python train.py --arch="vit" --model="sound classifier" --dataset="synthesized solo parts of chorales (CocoChorales)" --train_examples=39062 --noise_aug=0.01 --time_shift_ms=50 --n_mels=64 --hop_length=320 --input="log_mel" --spec_augment=false --win_length=512 --targets=["instrument"] --num_classes=13 --norm="layernorm" --norm_position="pre" --activation="gelu" --head_dim=48 --fused_qkv=false --bias="none" --qk_norm=true --parallel_block=false --inner_norm=true --moe="expert_choice" --num_experts=8 --moe_every=1 --expert_mlp_ratio=1 --experts_per_token=2 --shared_expert=true --patch_size=[16, 8] --layers=8 --width=192 --positions="learned" --pooling="class_token" --register_tokens=4 --mixing="cutmix" --label_smoothing=0.1 --loss="cross_entropy" --residual_init="none" --optimizer="adamw" --lr=0.0021 --beta1=0.95 --beta2=0.99 --eps=1e-06 --grad_clip=5.0 --steps=10100 --batch_size=256 --epochs=66.2 --lr_schedule="linear" --final_lr_fraction=0 --warmup_steps=1010 --weight_decay=0.07
Rows from block 2 of a small sound classifier, named by matrix and row number. Rows with one number within an expert belong to one neuron, the router's apart. Each number is 128 + 24 x the weight over its row's rms, rounded and kept within 0 to 255. All counts start at 0.
Before each expert's rows are labels from the 100 clips, of 14848, where the router gives the expert most weight on average: "responds to" is what is common among them; "peak on" is the class under the peak. Only what is clearly more common there than usual is listed. The data: synthesized solo parts of chorales (CocoChorales). In brackets: how many of the 100.
# router: router (model.blocks.2.mlp.router.weight, 8x192), inputs 0-47
# up: expert up (model.blocks.2.mlp.up, 8x192x192), inputs 0-47
# down: expert down (model.blocks.2.mlp.down, 8x192x192, transposed), outputs 0-47

# expert 0
responds to: clarinet (100); note E4 (61); note F4 (58)
peak on: E4 (53); F4 (30)
router.0 [124 174 131  83 122 115 121 128 157  75 100 124 113 141 163 166 134 112 182 138 111  90 145 110 100 117 138 130 109 150 150 133 129  88 149 128 141  92 149  94 115 138 173 126 137 123 128 158]
up.14 [121 144  99 121  90  98 118 148 129 126 131 147 154 126 153 126 103 101 148 110 124 116 131 122 135 152 109 155 135 133 103 108 102 132  86 141 115 149 104 152 143 121 144 133 111 131 137 103]
down.14 [ 95 130  90 107  87 162 150 135 120 152 150 116 162  98 142 125 131 115 134 139  83  93 155 133  97  92 154 107 120 143 127 125 166 136 116  96 142 109 100 121 127  98 112 168  92  77 104 155]
up.15 [154  89 117 112 152 109  97 146  91 116 138 125 128 128 153 129 183  92 120 140 130 146 114 140 129 123 134 117 142 116 136 121 143 161 119 141 142 114 145 164 139 165 106 118 170 102 144 149]
down.15 [146 163 104 126 139 139 113 129 146 137 124  94 135 114 169 134 117 176 137 133 127 137 120 137 117 132 113 141 100 120 134 119 128 139 130 146  85 117 139 105 130 114  81 120 184 141 130 116]
up.16 [117  93 149 146 122 129 100 105 135 144 144 133 114 121 141 125 157 167 103 115 138 187  97 140 123 150 105 143 163 169  80 134 158  95 140 145  70 141 117 165 119 148 120  95 126 157  88 118]
down.16 [117 105 150 166 106 108 126 126 107 159 102 134 106 179 136 159 121 194 127 146 134 116 105 135 100 123 178 122 169 109 152 152 152  85 108 111 134 115  60 170 131 142 158  81 126 124 116 149]
up.17 [ 99 152 121 139 158  97 140 140  98 113  93 120 157 152 159 109 167 134 128 169 110 176 139 127 144 129 144 177  96  96  70  91 140 136 111 158 104 128  94 149 140 139 135 104 157 106 114 104]
down.17 [117 109 151 136 130 133 102 154 133 153 134  99 124 131  86 109 136 174  85 163 155 122 136 134 131  99 149 144 156 142 146 138 146 138 120 110 121  71  75 162 136 138  88 117 127 143 101 136]
up.18 [117 142 150  90 125  94 129 125 117 150 118 173 152 116 111 114 142 121 121 125 124 124 154 114 128 124 129 131 161 156 106 100 177 111 100 139 111 116 139 126 116 135 135 144 116 165 127 108]
down.18 [160 118 111 133  92 115 126 138 117 143 116 127 121 116 153 110 132 132 141 136 134 119 136 156  81  35 165 106 130 120  99 124 156 117 111 126 166  93  70 172 147 142 145 106 110 126 154 147]
up.19 [100 157 101  93 118 136 210 134 117 123 111 147  99 131 177 135 137 133 122 107 113 119 124 115  99 145 132 125 131 147 100 145 135 134  99 125 122 132 103 178 117  66 117 130 137 120 125 156]
down.19 [131 149 122 102 120 150  99 132 104 141 153 118 131 140 126 102 150 139 107 160  94 120 140 128 145 172 138 151 130  99 118 136 136 142 145 116 132 129 142  87 118  98 125 161 149 107 116 144]
up.20 [ 85 152 107 101 137  89 155 110 157 155 124 141 112 156 157 109 106 118 145 120 150 111 104 116 107 136 125 169 134 134 160 163  89 132  73 155 119 185 113 135 125  69 152 149  91 128  99  86]
down.20 [ 94 104 171 123 135 156 140 141 134 136 157 138 149 101 114 102 133 144 127 182  97 139 104 107 117 118 159 105 145  54 115 134 153 102 128 128 145 101 121 150 106 136 113 131 133 135 121 124]
up.21 [108 136 112 159 110  88 118  82 177 140 149 142 150 134 121  75 135 126  86 118 144 151 109 149 119 113 118 127 146 124 120 137 167 130 130 173 123 171  92 119 162 152 108 158 109 111  86 116]
down.21 [163 127 177 113 145 141  94 129 167 138 116  93 102 123  96 112 157 165  89 155 128 120 159 119 146 119 130 178 117 128 146  88 120 127 135 109 179  88 114 140 131 133 137 113 179 149 125 128]
up.22 [149 155  99 101 129 118 152 111 102 189 151 103  99 130 125 109 117 139 102 125 165 104 126 134 161 168 100 143 123 136 141 102 100 106 144 160  83 141 128 102 154  60 124 148  94 138 120  80]
down.22 [139 172 135 105 126 113 136 102 139 143 109  79  89 144 139 127 136 150 149 136 129 158 116 103 131 172 111 121 136 110 108  99  64 149 143 158 130 132 145  89 156 136 175 149 133 138 190 141]
up.23 [135 106 115 203 112  87 160 149 112 126 138 113 111 119 104 135  67 101 128 113 107 139 102 122 128 107 176 122 142 100 130 103 135 145 127 149  96 122 129 171 126 151 115  99 116  94 130 132]
down.23 [139 127 107 119 117 126 113 140 101 138 150 142 129 151 132 116 144 123 161 133 126 130 142 114 146 151 130 131 131 122 113 149 153 143 119 127 131 110 128 138 137 130 111 153 116  56 145 162]
up.24 [114 158 125 130 125 110 135  96 155 161 148 108  68 151 105 126  78 161 141 111 109 169  92 161 126 110 133 123 148 147 119 158 110 111 119 159 143 137 106  95 155 111 120 126  97 131 152 111]
down.24 [134 135 140 147 111  95 120 116 144 124 131  79 147 136 147 114  88  87  96 144  96 155  84  93 105 151 117 125 146  97 130 123 108 118 152 128 157 134 139 152 113  94 147 126 127 107  99 113]
up.25 [113 141  90 162 153 106 116 118 168 141 144 124 138  91 121 104  92 155  86 110 118 170  79 137 132 118 163 131 133 135 132 145 148 125 106 168 135 146 100 118 164 132 124 114 105 118 104 124]
down.25 [146  94 153 143 130  95 109 153 162 130 118 107 118 142 149 108 131 181  89 124 107 119 117  99 144 129 118 175 140  94 161 114 127 123  91  86 191 120 106 153 137 123 163  79 184 122 117 160]

# expert 2
responds to: double bass (93); note A#3 (49); note A3 (44)
peak on: A#3 (26)
router.2 [157 129 150  70 139  99 154 113  84 151 101 168 123 122 143 133 135 149 170 138 153 122 171 140 132 119 116  98 118 140  63 123 168 160 123 145 119 110 118 186 147 149 125 114 130 111 122 153]
up.14 [133 170 123 127 130 121 128 171 106  75 117 123 157 139 100 134 140 117 107 133 135 109  96 136 131 142 152 134  85 167 123 100 150 146 161  97 104 175 110 148 133 102 107 161 156 169  94  93]
down.14 [142 122 163 154 107  78 115 136 109 119 148  85 112 112 133 121 125 130 102 111 128 124 132 117 117 152 113 131 158 123 131  94 150 117 156 142 117  74 186  75 146 125 109  99 144 128  87  98]
up.15 [103 162 131  95 131 132 145 128 101  99 105 159 147 131  86 133 138 111  79 147 139  94 104 102 111 146 119 137  87 175  91  97 130 135  97 122 128 108 112 157 105 137  89 151 163 168  83  75]
down.15 [125 131 108 125 143 113 127 101 159 112 104  94 141  93 200 123 140 101 105 116 139 106 120 149 108 168 127 155 133 132 120 116 112 133 137 155 123 139 174 104 132  91 109 133 131 106 114 109]
up.16 [138 137 136 115 100 149  81 111 194 117 136 131 108 151 137 115 130 125 136 132 123 143  74 183 135  91 111 167 135 120 145 138 124 121 136 147 125 154 100 130 113 106 151 118 142 127 145 145]
down.16 [112 121 129  89 122 171 133 123 113 156 128 143 135 155  84 143 143 124  98 154  96 160  76  99 124 122 146 119 130 143 100 145 150 131  72  88 135 142 145 125 108 133 122 111 176 122 134 117]
up.17 [133 124 127 133 171 110 111 135 151  77 120 134 105  98 137 134 100 151 119 160 127 128 144 156 155 145 158 127 120 137 132 102 138 123 128 124 119 103 137 125  77 162  97  99 112 132 110 151]
down.17 [104  75 146  85 146 142  90 115 174 187 139 117  95 126 113 147 105 149  93 132 110 155 107  88  95 119 141 122 117 163 116 151 173  83 116 120 146  83 187 114  91 114  97 119 127 172 147 119]
up.18 [134 144  93 145 124 163 173 119 152 122 136 150 110 135 130 111 125 115 130 101 100 100 115 145 132 177 163 149  63 120 179 149 125 107 123  74 124 121 151 151 176 135 103 122 148 111 143 169]
down.18 [142 175 105 153 118 117 168 145 147 101 125  96 134 137 128 130 156 138 154  85 152 139 155 159 129 183 135 130  81  92 163 102  95  88 171 155  83 135 127 131 157 138 128  97 141  80 127 131]
up.19 [127 127 134 131 144 122 112 138 135 100 131 116 100 135 144 105  91 139 115 164 139 128 131 122 168 116 129 143 159 142 114 122 130 126 116 118 128 120 126 118  99 125 108 105 143 165 113 129]
down.19 [ 95  70 115  82 141 120 108 133 177 160 156 146  83  96 110 151 100 148 108 122 119 152  87  95 118  96 167 107 105 154  88 166 181 119 139 126 140 101 162 128 116  84 110 112 174 158 127  99]
up.20 [154 189 151 145  99 141 111 155 127 107 119 154 118 121  84  88 171 130 110 156 119 142  84 167 120 178 164 129  77 126 133 112 126 141 135 100 106 134 105 129 141 119 127 127 124 126 130 112]
down.20 [126 153 135 157 104  89 133 161 118 112 161  93 108 114 146 139 117  96 107 125 127 134 130 119 138 118  90 105 139  99 126 102 154 119 155 139  92 108 170 111 131 108 113 155 161 149 104 103]
up.21 [140 144 110 139 139 105 132 151 148  92 155 109 153 104 139 160 131  87  90 121 112 114 151 122 120 113 162 130  87 116 168 100 157 140 127 151 109 172 149 151 113 111  95 148 155 159 143 108]
down.21 [120 107 145 139 124  93 151 138 162 110 120 103  83 121 144 163  74 108  80 128 114 134 150 144 114 139 125 128 144 108 134 142 129 144  93 109 101 111 185 140  86 115 132 105 106 157 135 101]
up.22 [195 102 148 101 151 110 143 135  96 142 120 115 104 124  73 102 148 121 141 170 159 116 117 150  87  99 117 155 124 124  99 132 102  94 138 135 110  95 159 112 107 142 114 147 132 172 108  83]
down.22 [151 102 138 110 174 118 139  98 194 132 130 111 150  72 146 113 150 106 138 128 123 146 132 136  98 164 163  99 129 135 110 161 134  69 125 146 167 118 153 155 134 106  82 122 104 136 143 119]
up.23 [131 144 132 144 101 131 110 168 140 128 127 159 120 148 111 131 118 105 135  99 112 146 131 136 146 105 141 135 143 144 151 152 126 135  87 120 127 166 119 126 119  65 168 154 133 101 160 123]
down.23 [150 113 127 121 126 119  99  87 103 138 124  99 165 167 127 122 141 133 161 145  86  97 141 117 150 140 162 141 153 154 133 105 114 132  76 123 152 135 115 119  97 137 145 108 127 118 171 171]
up.24 [174 161  77 133 152 144 155  91 124 161 108 157 133 114 138 104 136 115 107 127 136 156 166 139 143 136 137 155 115 112 149 124  95 113  73 104 125 117 149 139 169 137  90 111 109 123 132 128]
down.24 [102 163 115 118 129 141 151 127 122 164 130  90 162 122 135  89 134 170 125  62 142 137 141 150 117 150 110 128 118  84 158  91 101  79 155 109 143 149 105 120 148 112 104 148 114  68 132 128]
up.25 [119 159 142 151 137 166  93 134 121  95 128 151  96 141  91  86 187 130 103 123 108 134  86 177 152 168 160 147  86 116 147 151 129 148 143  93 102 137 109 145 142 117 110 138 137 137 121 117]
down.25 [134 131 118 160  88  88 166 173 130 100 137  96  98  96 158 143 114 110  92  89 122 125 143 144 131 126 107 114 125  99 137 105 140 129 151 135  89 122 165 122 133 109 105 132 147 115 134  99]

# expert 7
responds to: trumpet (98); note G5 (58); note G#5 (52); note F5 (34)
peak on: G5 (42)
router.7 [124 129  91 160  97 122 127  91 142 176 104 124 124 115 130 124 101 126 128 136 103 110 157 151 106 114 138 101  95 145  93 113  94 125 112 165 127 109 107  99 132 133 148 145 106 130 130 128]
up.14 [129 113  87 132 149 116 154 113 113 113 122 157 108 130 140 137 112 105 148 105 123 109 131 108 161 163 120 140 101  93 144 127 103 162 126 131 142 110 143  88 134 200 126  97 130  93 132  96]
down.14 [110 107 133  97 134 109 121  97 146 113 132 109 109 142 139 120 136 109 121 116 118 136  99 107 111  95 116 157 121 112 152 162 141 134 148 158 154 117 143 120 117 107 122 136 154  84 105 150]
up.15 [198  97 135 141 134 117 125 110 121 127 139 126 133  97 114 128 167 131 162 121 124 144 163 149 141 135 128 146 120 110 129 145 183 102 134  90 156 136 163 128 142 137  98 137 132 120 149 159]
down.15 [146 138 121 127  81 109 138 156 128  92 108 105 122 148 136 150 168 113 142 151 112 141 162 156 100 117 131 120 102 142 159 159 132 131  89  90 109 121 140 185 111 146 149  64 155 120 194 195]
up.16 [120 170 128  83 123 139 176 153 114 125 132 153 114 163 150 124 171 153 131 122 149 121  80 137 166 111 122 133  85 120  84 142 105 138 121 145 149 167 115 179 140 116 138 150 195 102 143 115]
down.16 [152 116 102 133 125 111  84 109 127 114 113 127 102 186 151 130 148 139 140 126 117 123 170 147  91 143 133 116 123 136 139 169 148 117 113 153 161 138 111 125 121 151 153 138 145 151 193 194]
up.17 [132 135 130 108 152 123 159 128 117 139 163 107  77 151 105 144 145 127 177 170 143 181 111 129 141 126  91 123 144 120 142 144  98  99 154 144 130  91 153 128 146 147 122 104 114 115 198 106]
down.17 [125 121 151 172 114 136 131 155 110 153 137 128 112 142  97 155 112 156  89 136 141 167 104 146 112 175 131 123 124 124 171 130 136 152 167 106 100  57 145 107 124 125 119 110 142 153 127 151]
up.18 [145 182 154 103 131 104 161 198 101  99 118 191 112 122 175 117 132 108 173 100 167 175 128 158 172 124  58 139 149 105 151 141 130 103  94 165 112 159 125 132 121 115 150 122 166 125 146 145]
down.18 [ 98 156 107 148 104 150  99 104 138 140 171 129 171 126 131 129 121 110 110 101 109  98 125 102 144  95 147 124 167 142 157 143 116  96 117  96 110 143 140 112  99 138 131 163  94 125 126  98]
up.19 [126 139 123 116 132 127 118 150 104 120 130 130  91 112 146 148 133 124 136 178 133 132 114 139 160  67 154 102  98 135 107 133 138 124 175 144 135 122  99  98 130 117 152 136 155 120  96 110]
down.19 [150 157 102 144 137  98 167 136 156 165 130 108 148 158 108 153 130 135 138  93 121 103 166 128  91 135 168 148 160 139 143 171 140 108 123  98 108 121 144 127 168 152 109 133  97  99 143 130]
up.20 [146 150 103 114 129 136 132 139 104 118 106 168 126 119 136 148 154 113 106 143 132 114 111 117 132 113 102 126 109 113  99 114 110 120 127 167 117 124 146 146 110 166 162 140 144 156  98 106]
down.20 [135 136  95 146 110 123 175 131  89 171 143 113 160 118 121 144 102 138 148 108 124  71 120 113 101  44 150 140 137 133 116 151 135 127 128 111 106 133 127 116 130 125 127 130 121 149 124 109]
up.21 [118 162  92 137 145 103 125 106 137 117 144 164 128  94 131 130 137  95  95 134 130 117 120 107 171  70 131 120 147 140 128 137 157 124 126 165 113 137 155 118 123 152 119 148 142 143  85 117]
down.21 [152 159 108 115 145 119 176 120 125 157 170 109 167 113 114 150 103 122 173 130 138 113 152  97 136 114 149 142 165 137 136 146 118  88 106 113 105 123 131 136 163 145 138 144  98 136 130 121]
up.22 [155 146 145 140 155 114 128 158 119 126 156 140 160 150 129 191 106 156  91 128 148 132 117 120 129 144 120  89 118 132 149 102 158 133 136 136 145 153 133 148 135 169 104 152 105 145 127 100]
down.22 [103 128 141 111 134 127 123 151 111 116  86 167 163  94 125 114  98  98 103 179 110 129 130 125 140  83 114 119 104 173  81 142 142 112 127 126 166 134 114 137 157 113 137 140 115 164  45  90]
up.23 [151 149  74 136 124 122 122  93 133 155 143 116  91 111 103 129 140  91 140 202 112 129 148 145  95 148 124 111 136 103 155 149 105 131 117 138 125 128 115 129 174 153 123 125 139  99 148 132]
down.23 [133  91 157 140 147 111 139 162 132 166 118 106  91 101 107 129 124 163  91 141 172 136 108 149 141 131 169 124 146  91 112 178 135 113 136 136 123 120 122 138 136 131 127 135 111 134 128  70]
up.24 [103 138 108 151 123 150 136  98 157 119 161 124 129 100 131  93 169  95  69 110 101 128 117 128 102 154 166 123 165 115  78 147 166 155 108 112 137 123 137 170 146 126  47 161 168  99 135 113]
down.24 [104 111 143 154 166 147 124 137 120 161 159 148 115 108  85 176 131 129 115 141 153 113 109 122 117 151 197 109 130 135 152 133 133 116 118 136 102  86 133 106  92 160 168 134 131 146 125 119]
up.25 [158 145 125 110 144 110 156 137 132 140 143 139 101 117 108 148 134 108  66 138 121 145 103 125 149  97 156 104 165 139 130  98 161 152 111 128 143 144 115 119 127 165 143 139 143 119 117 132]
down.25 [135 129 114 133 113  66 166 133 123 135 115 105 138 132 105 165 107 133 174 114 149 113 154 129 115 123 172 157 158 115 125 148 130  78 118 134 148 137 106 152 178 130 134 129  96 115 113 141]

# expert 3
responds to: violin (95); note E5 (76); note F#5 (42); note F5 (35)
peak on: E5 (34)
router.3 [132 126 142 198 131 120 102 159 123 123 161 105 141 145  84 130 128 103 118 130  92 186 158 123 116 104 142 124 155 134 129  92 172 156 124 137 123 101 148 125 146 128 129 133 126 136 161 120]
up.14 [105 190 118 123 189 112 164 145  75 106 135 143 132 114 176 129 121 104 128 122 150 103  77  93 147 129 107 143 112 101 127  93 133 153 132 153 137 127  95 173 132 148 141 130 132 132 115 135]
down.14 [ 74 130 127 118 106 154 167 110 105 150 120 135 170 111 106 124 127 114 105 129 103 106 114 125 151 135 116 123 130 140 133 130 136  94 154  89 115 141 144 136 124  83 133 144 131 114  89 148]
up.15 [136 163 150  77 148 116 121 152 113 119 100 176 137 136 135 150 133 116 136 114 132 127 160 133 154 125 119 142 122 133  93 166 139 125  45 173 153 121 138 155 122 112 164 155 130 141 122 112]
down.15 [163 156 132 130 113 147 106 138 134 107 106 127  88 147 152 145 139 131 115 141 148 114 103 100 116 111 154 120 118  98 144 191 113 145 124 146 157 121 124 146 109 145 130 133 199 109 128 132]
up.16 [160 168 130 102 118 153 127 150  90 149 139 191 125 145 110 128 160 147  99 178 150 178 115 142 119 143 119 140 105 119 124 125 102  70 120 125  94 132 141 111 105 108 118 146 129 101 136 127]
down.16 [109 129 167 113 134 157 100 132 129  87 139 109 142 164  94 116 132 119  65 150 118 131  74 117 122 155  99 136 143 134 120 132 131 122 120  94 109 137 137 133 141 139 128 109 168  97 121 124]
up.17 [167 107 158 138 125 180 115 124 120 160 101 132  72  91  98 108 152 112 106 138 109 104 110 188 126 159 145 134 120 119 119 151 129 166 133 103 151 146 153 119 133 126 116 118 121 133 103 134]
down.17 [133  99 154  83 159 134 123 116 151 150 132 126 101 116 158 120 157 160  97 178 109 134 111  81  86 126 135 144 123 153 105 147 125 134 159 118 148  91 119 131 127 121 127 150 101 172 116 145]
up.18 [ 73 216 122 142 157  94 152 151 142 129 136 156 145 141 154 137 103 140 115 153 171 121 116  93 180 115 161 126 103  95 149 115 153  96 133 110 136 168 115 194 123 105 126 163 114 143  95  99]
down.18 [129 162 128 145  93 172 127 106 112 129 125 124 159 113 143 133 135 101  96 104 117 109 109 122 138 132  80 120 137 129 103 117 125  83 172  80 139 129 117 112 134 110 170 130 155  91 122 169]
up.19 [ 94 191 123 131 176  87 155 128  83  91 139 134 128 121 186 135 125 108 128 110 152 104 107 112 158 135 130 108  98 101 153 110 145 140 129 171 122 141 110 183 130 135 135 134 139 166  95 118]
down.19 [ 94 138 103 135 100 154 180  93 105 152 118 137 186 102 112 131 144 120 127 103 105 105 133 132 136 116 111 117  96 137 117 115 140  88 147  87 119 123 138 117 135  85 153 141 115 106 105 157]
up.20 [124 138 101 112 132 106 178 131 116 108  97 121 109 136 180 131  85 124 183 118 137 136 149 157 183 130 117 124 120  93 128  99  90 122 104 129 143 148  92 152 121 139  87 124 144 131 132 134]
down.20 [100 142 143  83 135 119 116 131 143  79 145 142 142 147 151 140 160 142 134 156 147 136 105 143 134 150 144 110 178  83 157 151 137 139 149 179 111 147 121 149 113 137 110 136 128 121 117 158]
up.21 [146 121 128 127 155 120 130 110 143 124 117 124 111  89 138 169 125 102 135 137  97 128 138 136 146 125 128 123 175 104 149 136 107 140 127 185 135 127 119 134 117 104  78 138 179  94 105 124]
down.21 [ 87 127  91  81 122 137 171 124 144  95 120 148 175 143 167 103 124 102 161 118 104 129 139 152 170 136 161 132 110 126 121 133 129 137 100 131 170 170  87 127 121  87 166 170 150  98 160 164]
up.22 [104 169 125 114 154 108 138 130 113 117 144 141 131  94 120 115 102 110 127  85 120 123 139 160 157 157 105 159 127 142 187  93 125 143 148 108 130 121 147 129 126 105 117 149 157 102 100 110]
down.22 [129 148  90 162 111  81 160 131 126 104 115 155 136 125 139 118  99  79 157 132 100 119 106 136 158 127 119 158  78 168 134 136 141 126  82 131 114 144 108 119 147  89 161  89 144 111 176 104]
up.23 [122 113  96  86 111 122 165  86 132 185  84 147 124 120 176 153 103 150 158  71 152 136 139  91 138 105 115  79 103 126 135 113 148 141 125 155 150 142 114 128 103 101  66 152 143  99 108 138]
down.23 [172  93 112  74 120 135 160 108 172 161 102 180 112 123 148 119 126 116 190  92 165 147 140 144 144 134 147 152 120 113 117 130 162 126 102 118 131 169 135 113 122  94 139 109 156 123 165 165]
up.24 [133 154 140 126 158 139 129 125  78 102 120 138 142 134 126 125 133 134 154 128 155 143 129 137 168 164  96 153 123 148 126 135 123  95 140 103  95 111 154 123 135 124 102 109 141 123 100 128]
down.24 [111 131  76 174  69  93 166 136 105 132 118 132 133 118 118 128 125 124 135 141 126  91  86 138 118 149 122 133 103 116 149 140 107 126 151 132  88 106 103 101 157 105 174  89 145 128 156 119]
up.25 [131 124 143  96 146  82 131 155 116 156 106 134 132 105 166 136  82 123 124 149 123 154 173 141 115 133 101  81 132 157 139  98 130  98  86 159 134  93 122 153 138 125 114 155 130 141 126 191]
down.25 [119 158 153 152 119  90 156 147 121 122 119 128 123 130 156 151 133 107 126 166 121 101 120 165 126 121 134  88 125 136 141 125 129 102 122 145 111  90 119 179 154 159 140 148 154 137 116 121]

# expert 4
responds to: note B4 (86); oboe (70); note C5 (34)
peak on: B4 (66); C5 (30)
router.4 [151 121 142 115 133 111  77 126 155 149 140 107 153 114 141 119 115 129 139 119 135 156  99 138 158 110 129 116 141 105 135 141 121 129 134 111 143 133 181 119 119  82 136 134  86 172 159 111]
up.14 [113 151  77  96 130 123 178 118  96 131 116 120 132 140 179 117 125 109 155 136  78 156 124 126  79 180 106 110 129 118 128 134  99 113 148 121 144 121 134 144 145 114 114  82 118 103 125 129]
down.14 [121 176 114 132 125 115 112  94  87 131 107  99 108 171 148 167 153 127 141 157 101 132 165 113 128 136 150  84 156  92 103  85 117 167 150 152 157 125 150  96 173 136 143  98 128 114 158 169]
up.15 [ 85 143 114 160 164 121 129 155 162 106 134 166 127 117 121  82 145  93 117  92 160 104 130 116 162 122 171 169 132 117 137 190 133 171  53 105 136 149 125 157 148 143 121 196 134 193 142 115]
down.15 [113 104 101  71 153 156 145 129 111 158 144 143 127 155 126 118 176 109 148 118 129 166 111  72  88 109 109 148 125 104 100 132 128 127 100 132 114 143 156 115 103 100 116 126 143 130 148 137]
up.16 [125 142 115 102 189 150 109 134 134 175 167 114 132 120 159 161 154 120  87 106 128 126 124 149 156 110 113 108 124 104  66 131 146  88 155 148  98 113 145 103 106 138 126 133 178 138 113  90]
down.16 [114 145  80 145 101 104 170  94 105 103  98  84 144 156 171 125 153 114 167 107 131  99 125 141 125 165 109 122 129  78 123 102 116 124 129 136 150 156 130 166 144 134 148 126 145  92 130 204]
up.17 [131 176 115  80 128 139 139 164  77 146 136 150  79 115 118 149 124 135 150 130 107 128  98 104  87 132 125 164 145 144 118  97 127 134 139 127 106 130 101 136 123 133 141 175 130 117 172 106]
down.17 [111 149 120 108  88 106 128 123 142 109 149  97 142 165 144 101 154 157 160  90 126 105 124 107 109 139  92 154 115  96 143 101  81 149 140 131 130 145  93 111 132 112  74 124 156  60 140 149]
up.18 [107 157 109  71 133 129 162 117 105 115 136 215 115 150 149 143 132 105 122 106 126 116  97 100 150  99 122 180 135 128 146 118 117 126  73 135 133 153  91 141 182 119 171 148 163 133 123 158]
down.18 [103 119 117  86 111 133 120 112 129  58 123 150 123 187 136 117 148 126 147 125 105 171 128 120  88 149  79 113 152 114 170 149 107 150 118 146 136 157 132 141 156 131 109  99 158 108 151 134]
up.19 [131 136  98  89 120 111 135 126 113 126  72 133 126 165 114  86 135 102 138 130 156 110 164 122 127 116 157 161  99 116  66 118 144 129  56 112 159 173 112 123 139 125 154 101 163 124 153 135]
down.19 [ 99  84 136 125 121  92 119  70 119 161 158 110 136 133 111 108 133 106  76 151 103 134 120 131 112  96 147 161 153  91  64 131 159 110 133 103 183  82 129 120 169 126 162 140 122 133  85 167]
up.20 [125  75 128 116 149 113 128 139  90 169 135 145 126 139 160 101 130  76 132 129 139 138  94 121 153 117  69 157 106 128  89 143 106 145 111 152 134 100 135  93 112 137 143 137 121  95 142  83]
down.20 [100 133 134 112 107 145 160 147 151 167 135 136 128  92 136 121 124 108 115 139 114 134 106  86 141 123 130 109 142 129 128 110 130 143 132 111  96 124 110 140  90 123  98 144 154 107 116  99]
up.21 [147 152 133 122 107 160 156 137  74 157 168 155 132 141 126 106 130 125 132 175 124 155  95 175  74 101  88 159 169 121 128 142 107 122 151 133  98  92 137 100 125 121 144 121 110 147 136 160]
down.21 [136 124 134 149 134 121 152 131 145  85 142 144 149 131 117 115 131 125 151  98 111 132  85 177 121 122 127 142 117 175 153 120 134 137 124 112  87 124 144 121  57 110 115 101 144  80 118 149]
up.22 [161 149 145 150 117  77  89 144 156  75 110 111 145 139 113 161 119 141 145 152 151 133 107 124 141 116 108 116 147  91 128 126 114 108 129 147 144 168 125 127 100 129 193  70 112 134 110 131]
down.22 [105 111 119 120  82 151 128 106 141 108 176 184 140 130 136 163 130 124 149 139 105 128 125 116  87 177 163 142 141 151 186 172 174 103 124 108 106 116  96 157 108 116 135 101 160  95 128 183]
up.23 [103 143 150 121 156 131 156 104 136 116 124 132 156 141 130  73 131 114 133 160 116  92 123 135 142 140 155 121 188 164 138 161 131 122  76 134 127 153  87 130 187 103 154 109 108 138  81 134]
down.23 [127 112 107 110 127 130 132 104 115  92 152 156 178 102 141 137 153 112 124 104  98 186 159 118 124 167  93  99 146 116 128 106 110 131 131 151 113 101 158 134 115 138 144 102 128  96 120 107]
up.24 [126 142 130 114 154 135 104 107 187 133 129 120 126  87 112 115 150 131 100 131 114 103 146 142 117 121 151 161  90 127 117 131 126 163 145 102 161 142  92 123 172 140 140 174 142 123  85 152]
down.24 [ 86 115 146 125  99 147 141 145 184 142 128 163 147 128  78 120 155 182 151 104 146 145 109 106 134 150 123 144  98 119 147 154 139 138 134 113 100 106 146 151  97 128 134 130 154  84 137 147]
up.25 [124 101  94 133 119  65 103 160 143 106 138 140 157 105 182 138 140 116  94  99 124  97 147 120 101 143 114 117 143 141 145 123  81 173 110 172 118 106 134 168 147 104 127 142 143 122 139 124]
down.25 [133  99 122 125 167 159 131 122 132 122 121 123 107 107 115 146 118 111 100 173 117 133 146  95  90 138 144 122  90 137 113 162 145 111 118 171 151 134 149 127 144 103 113 138 174 173 113 122]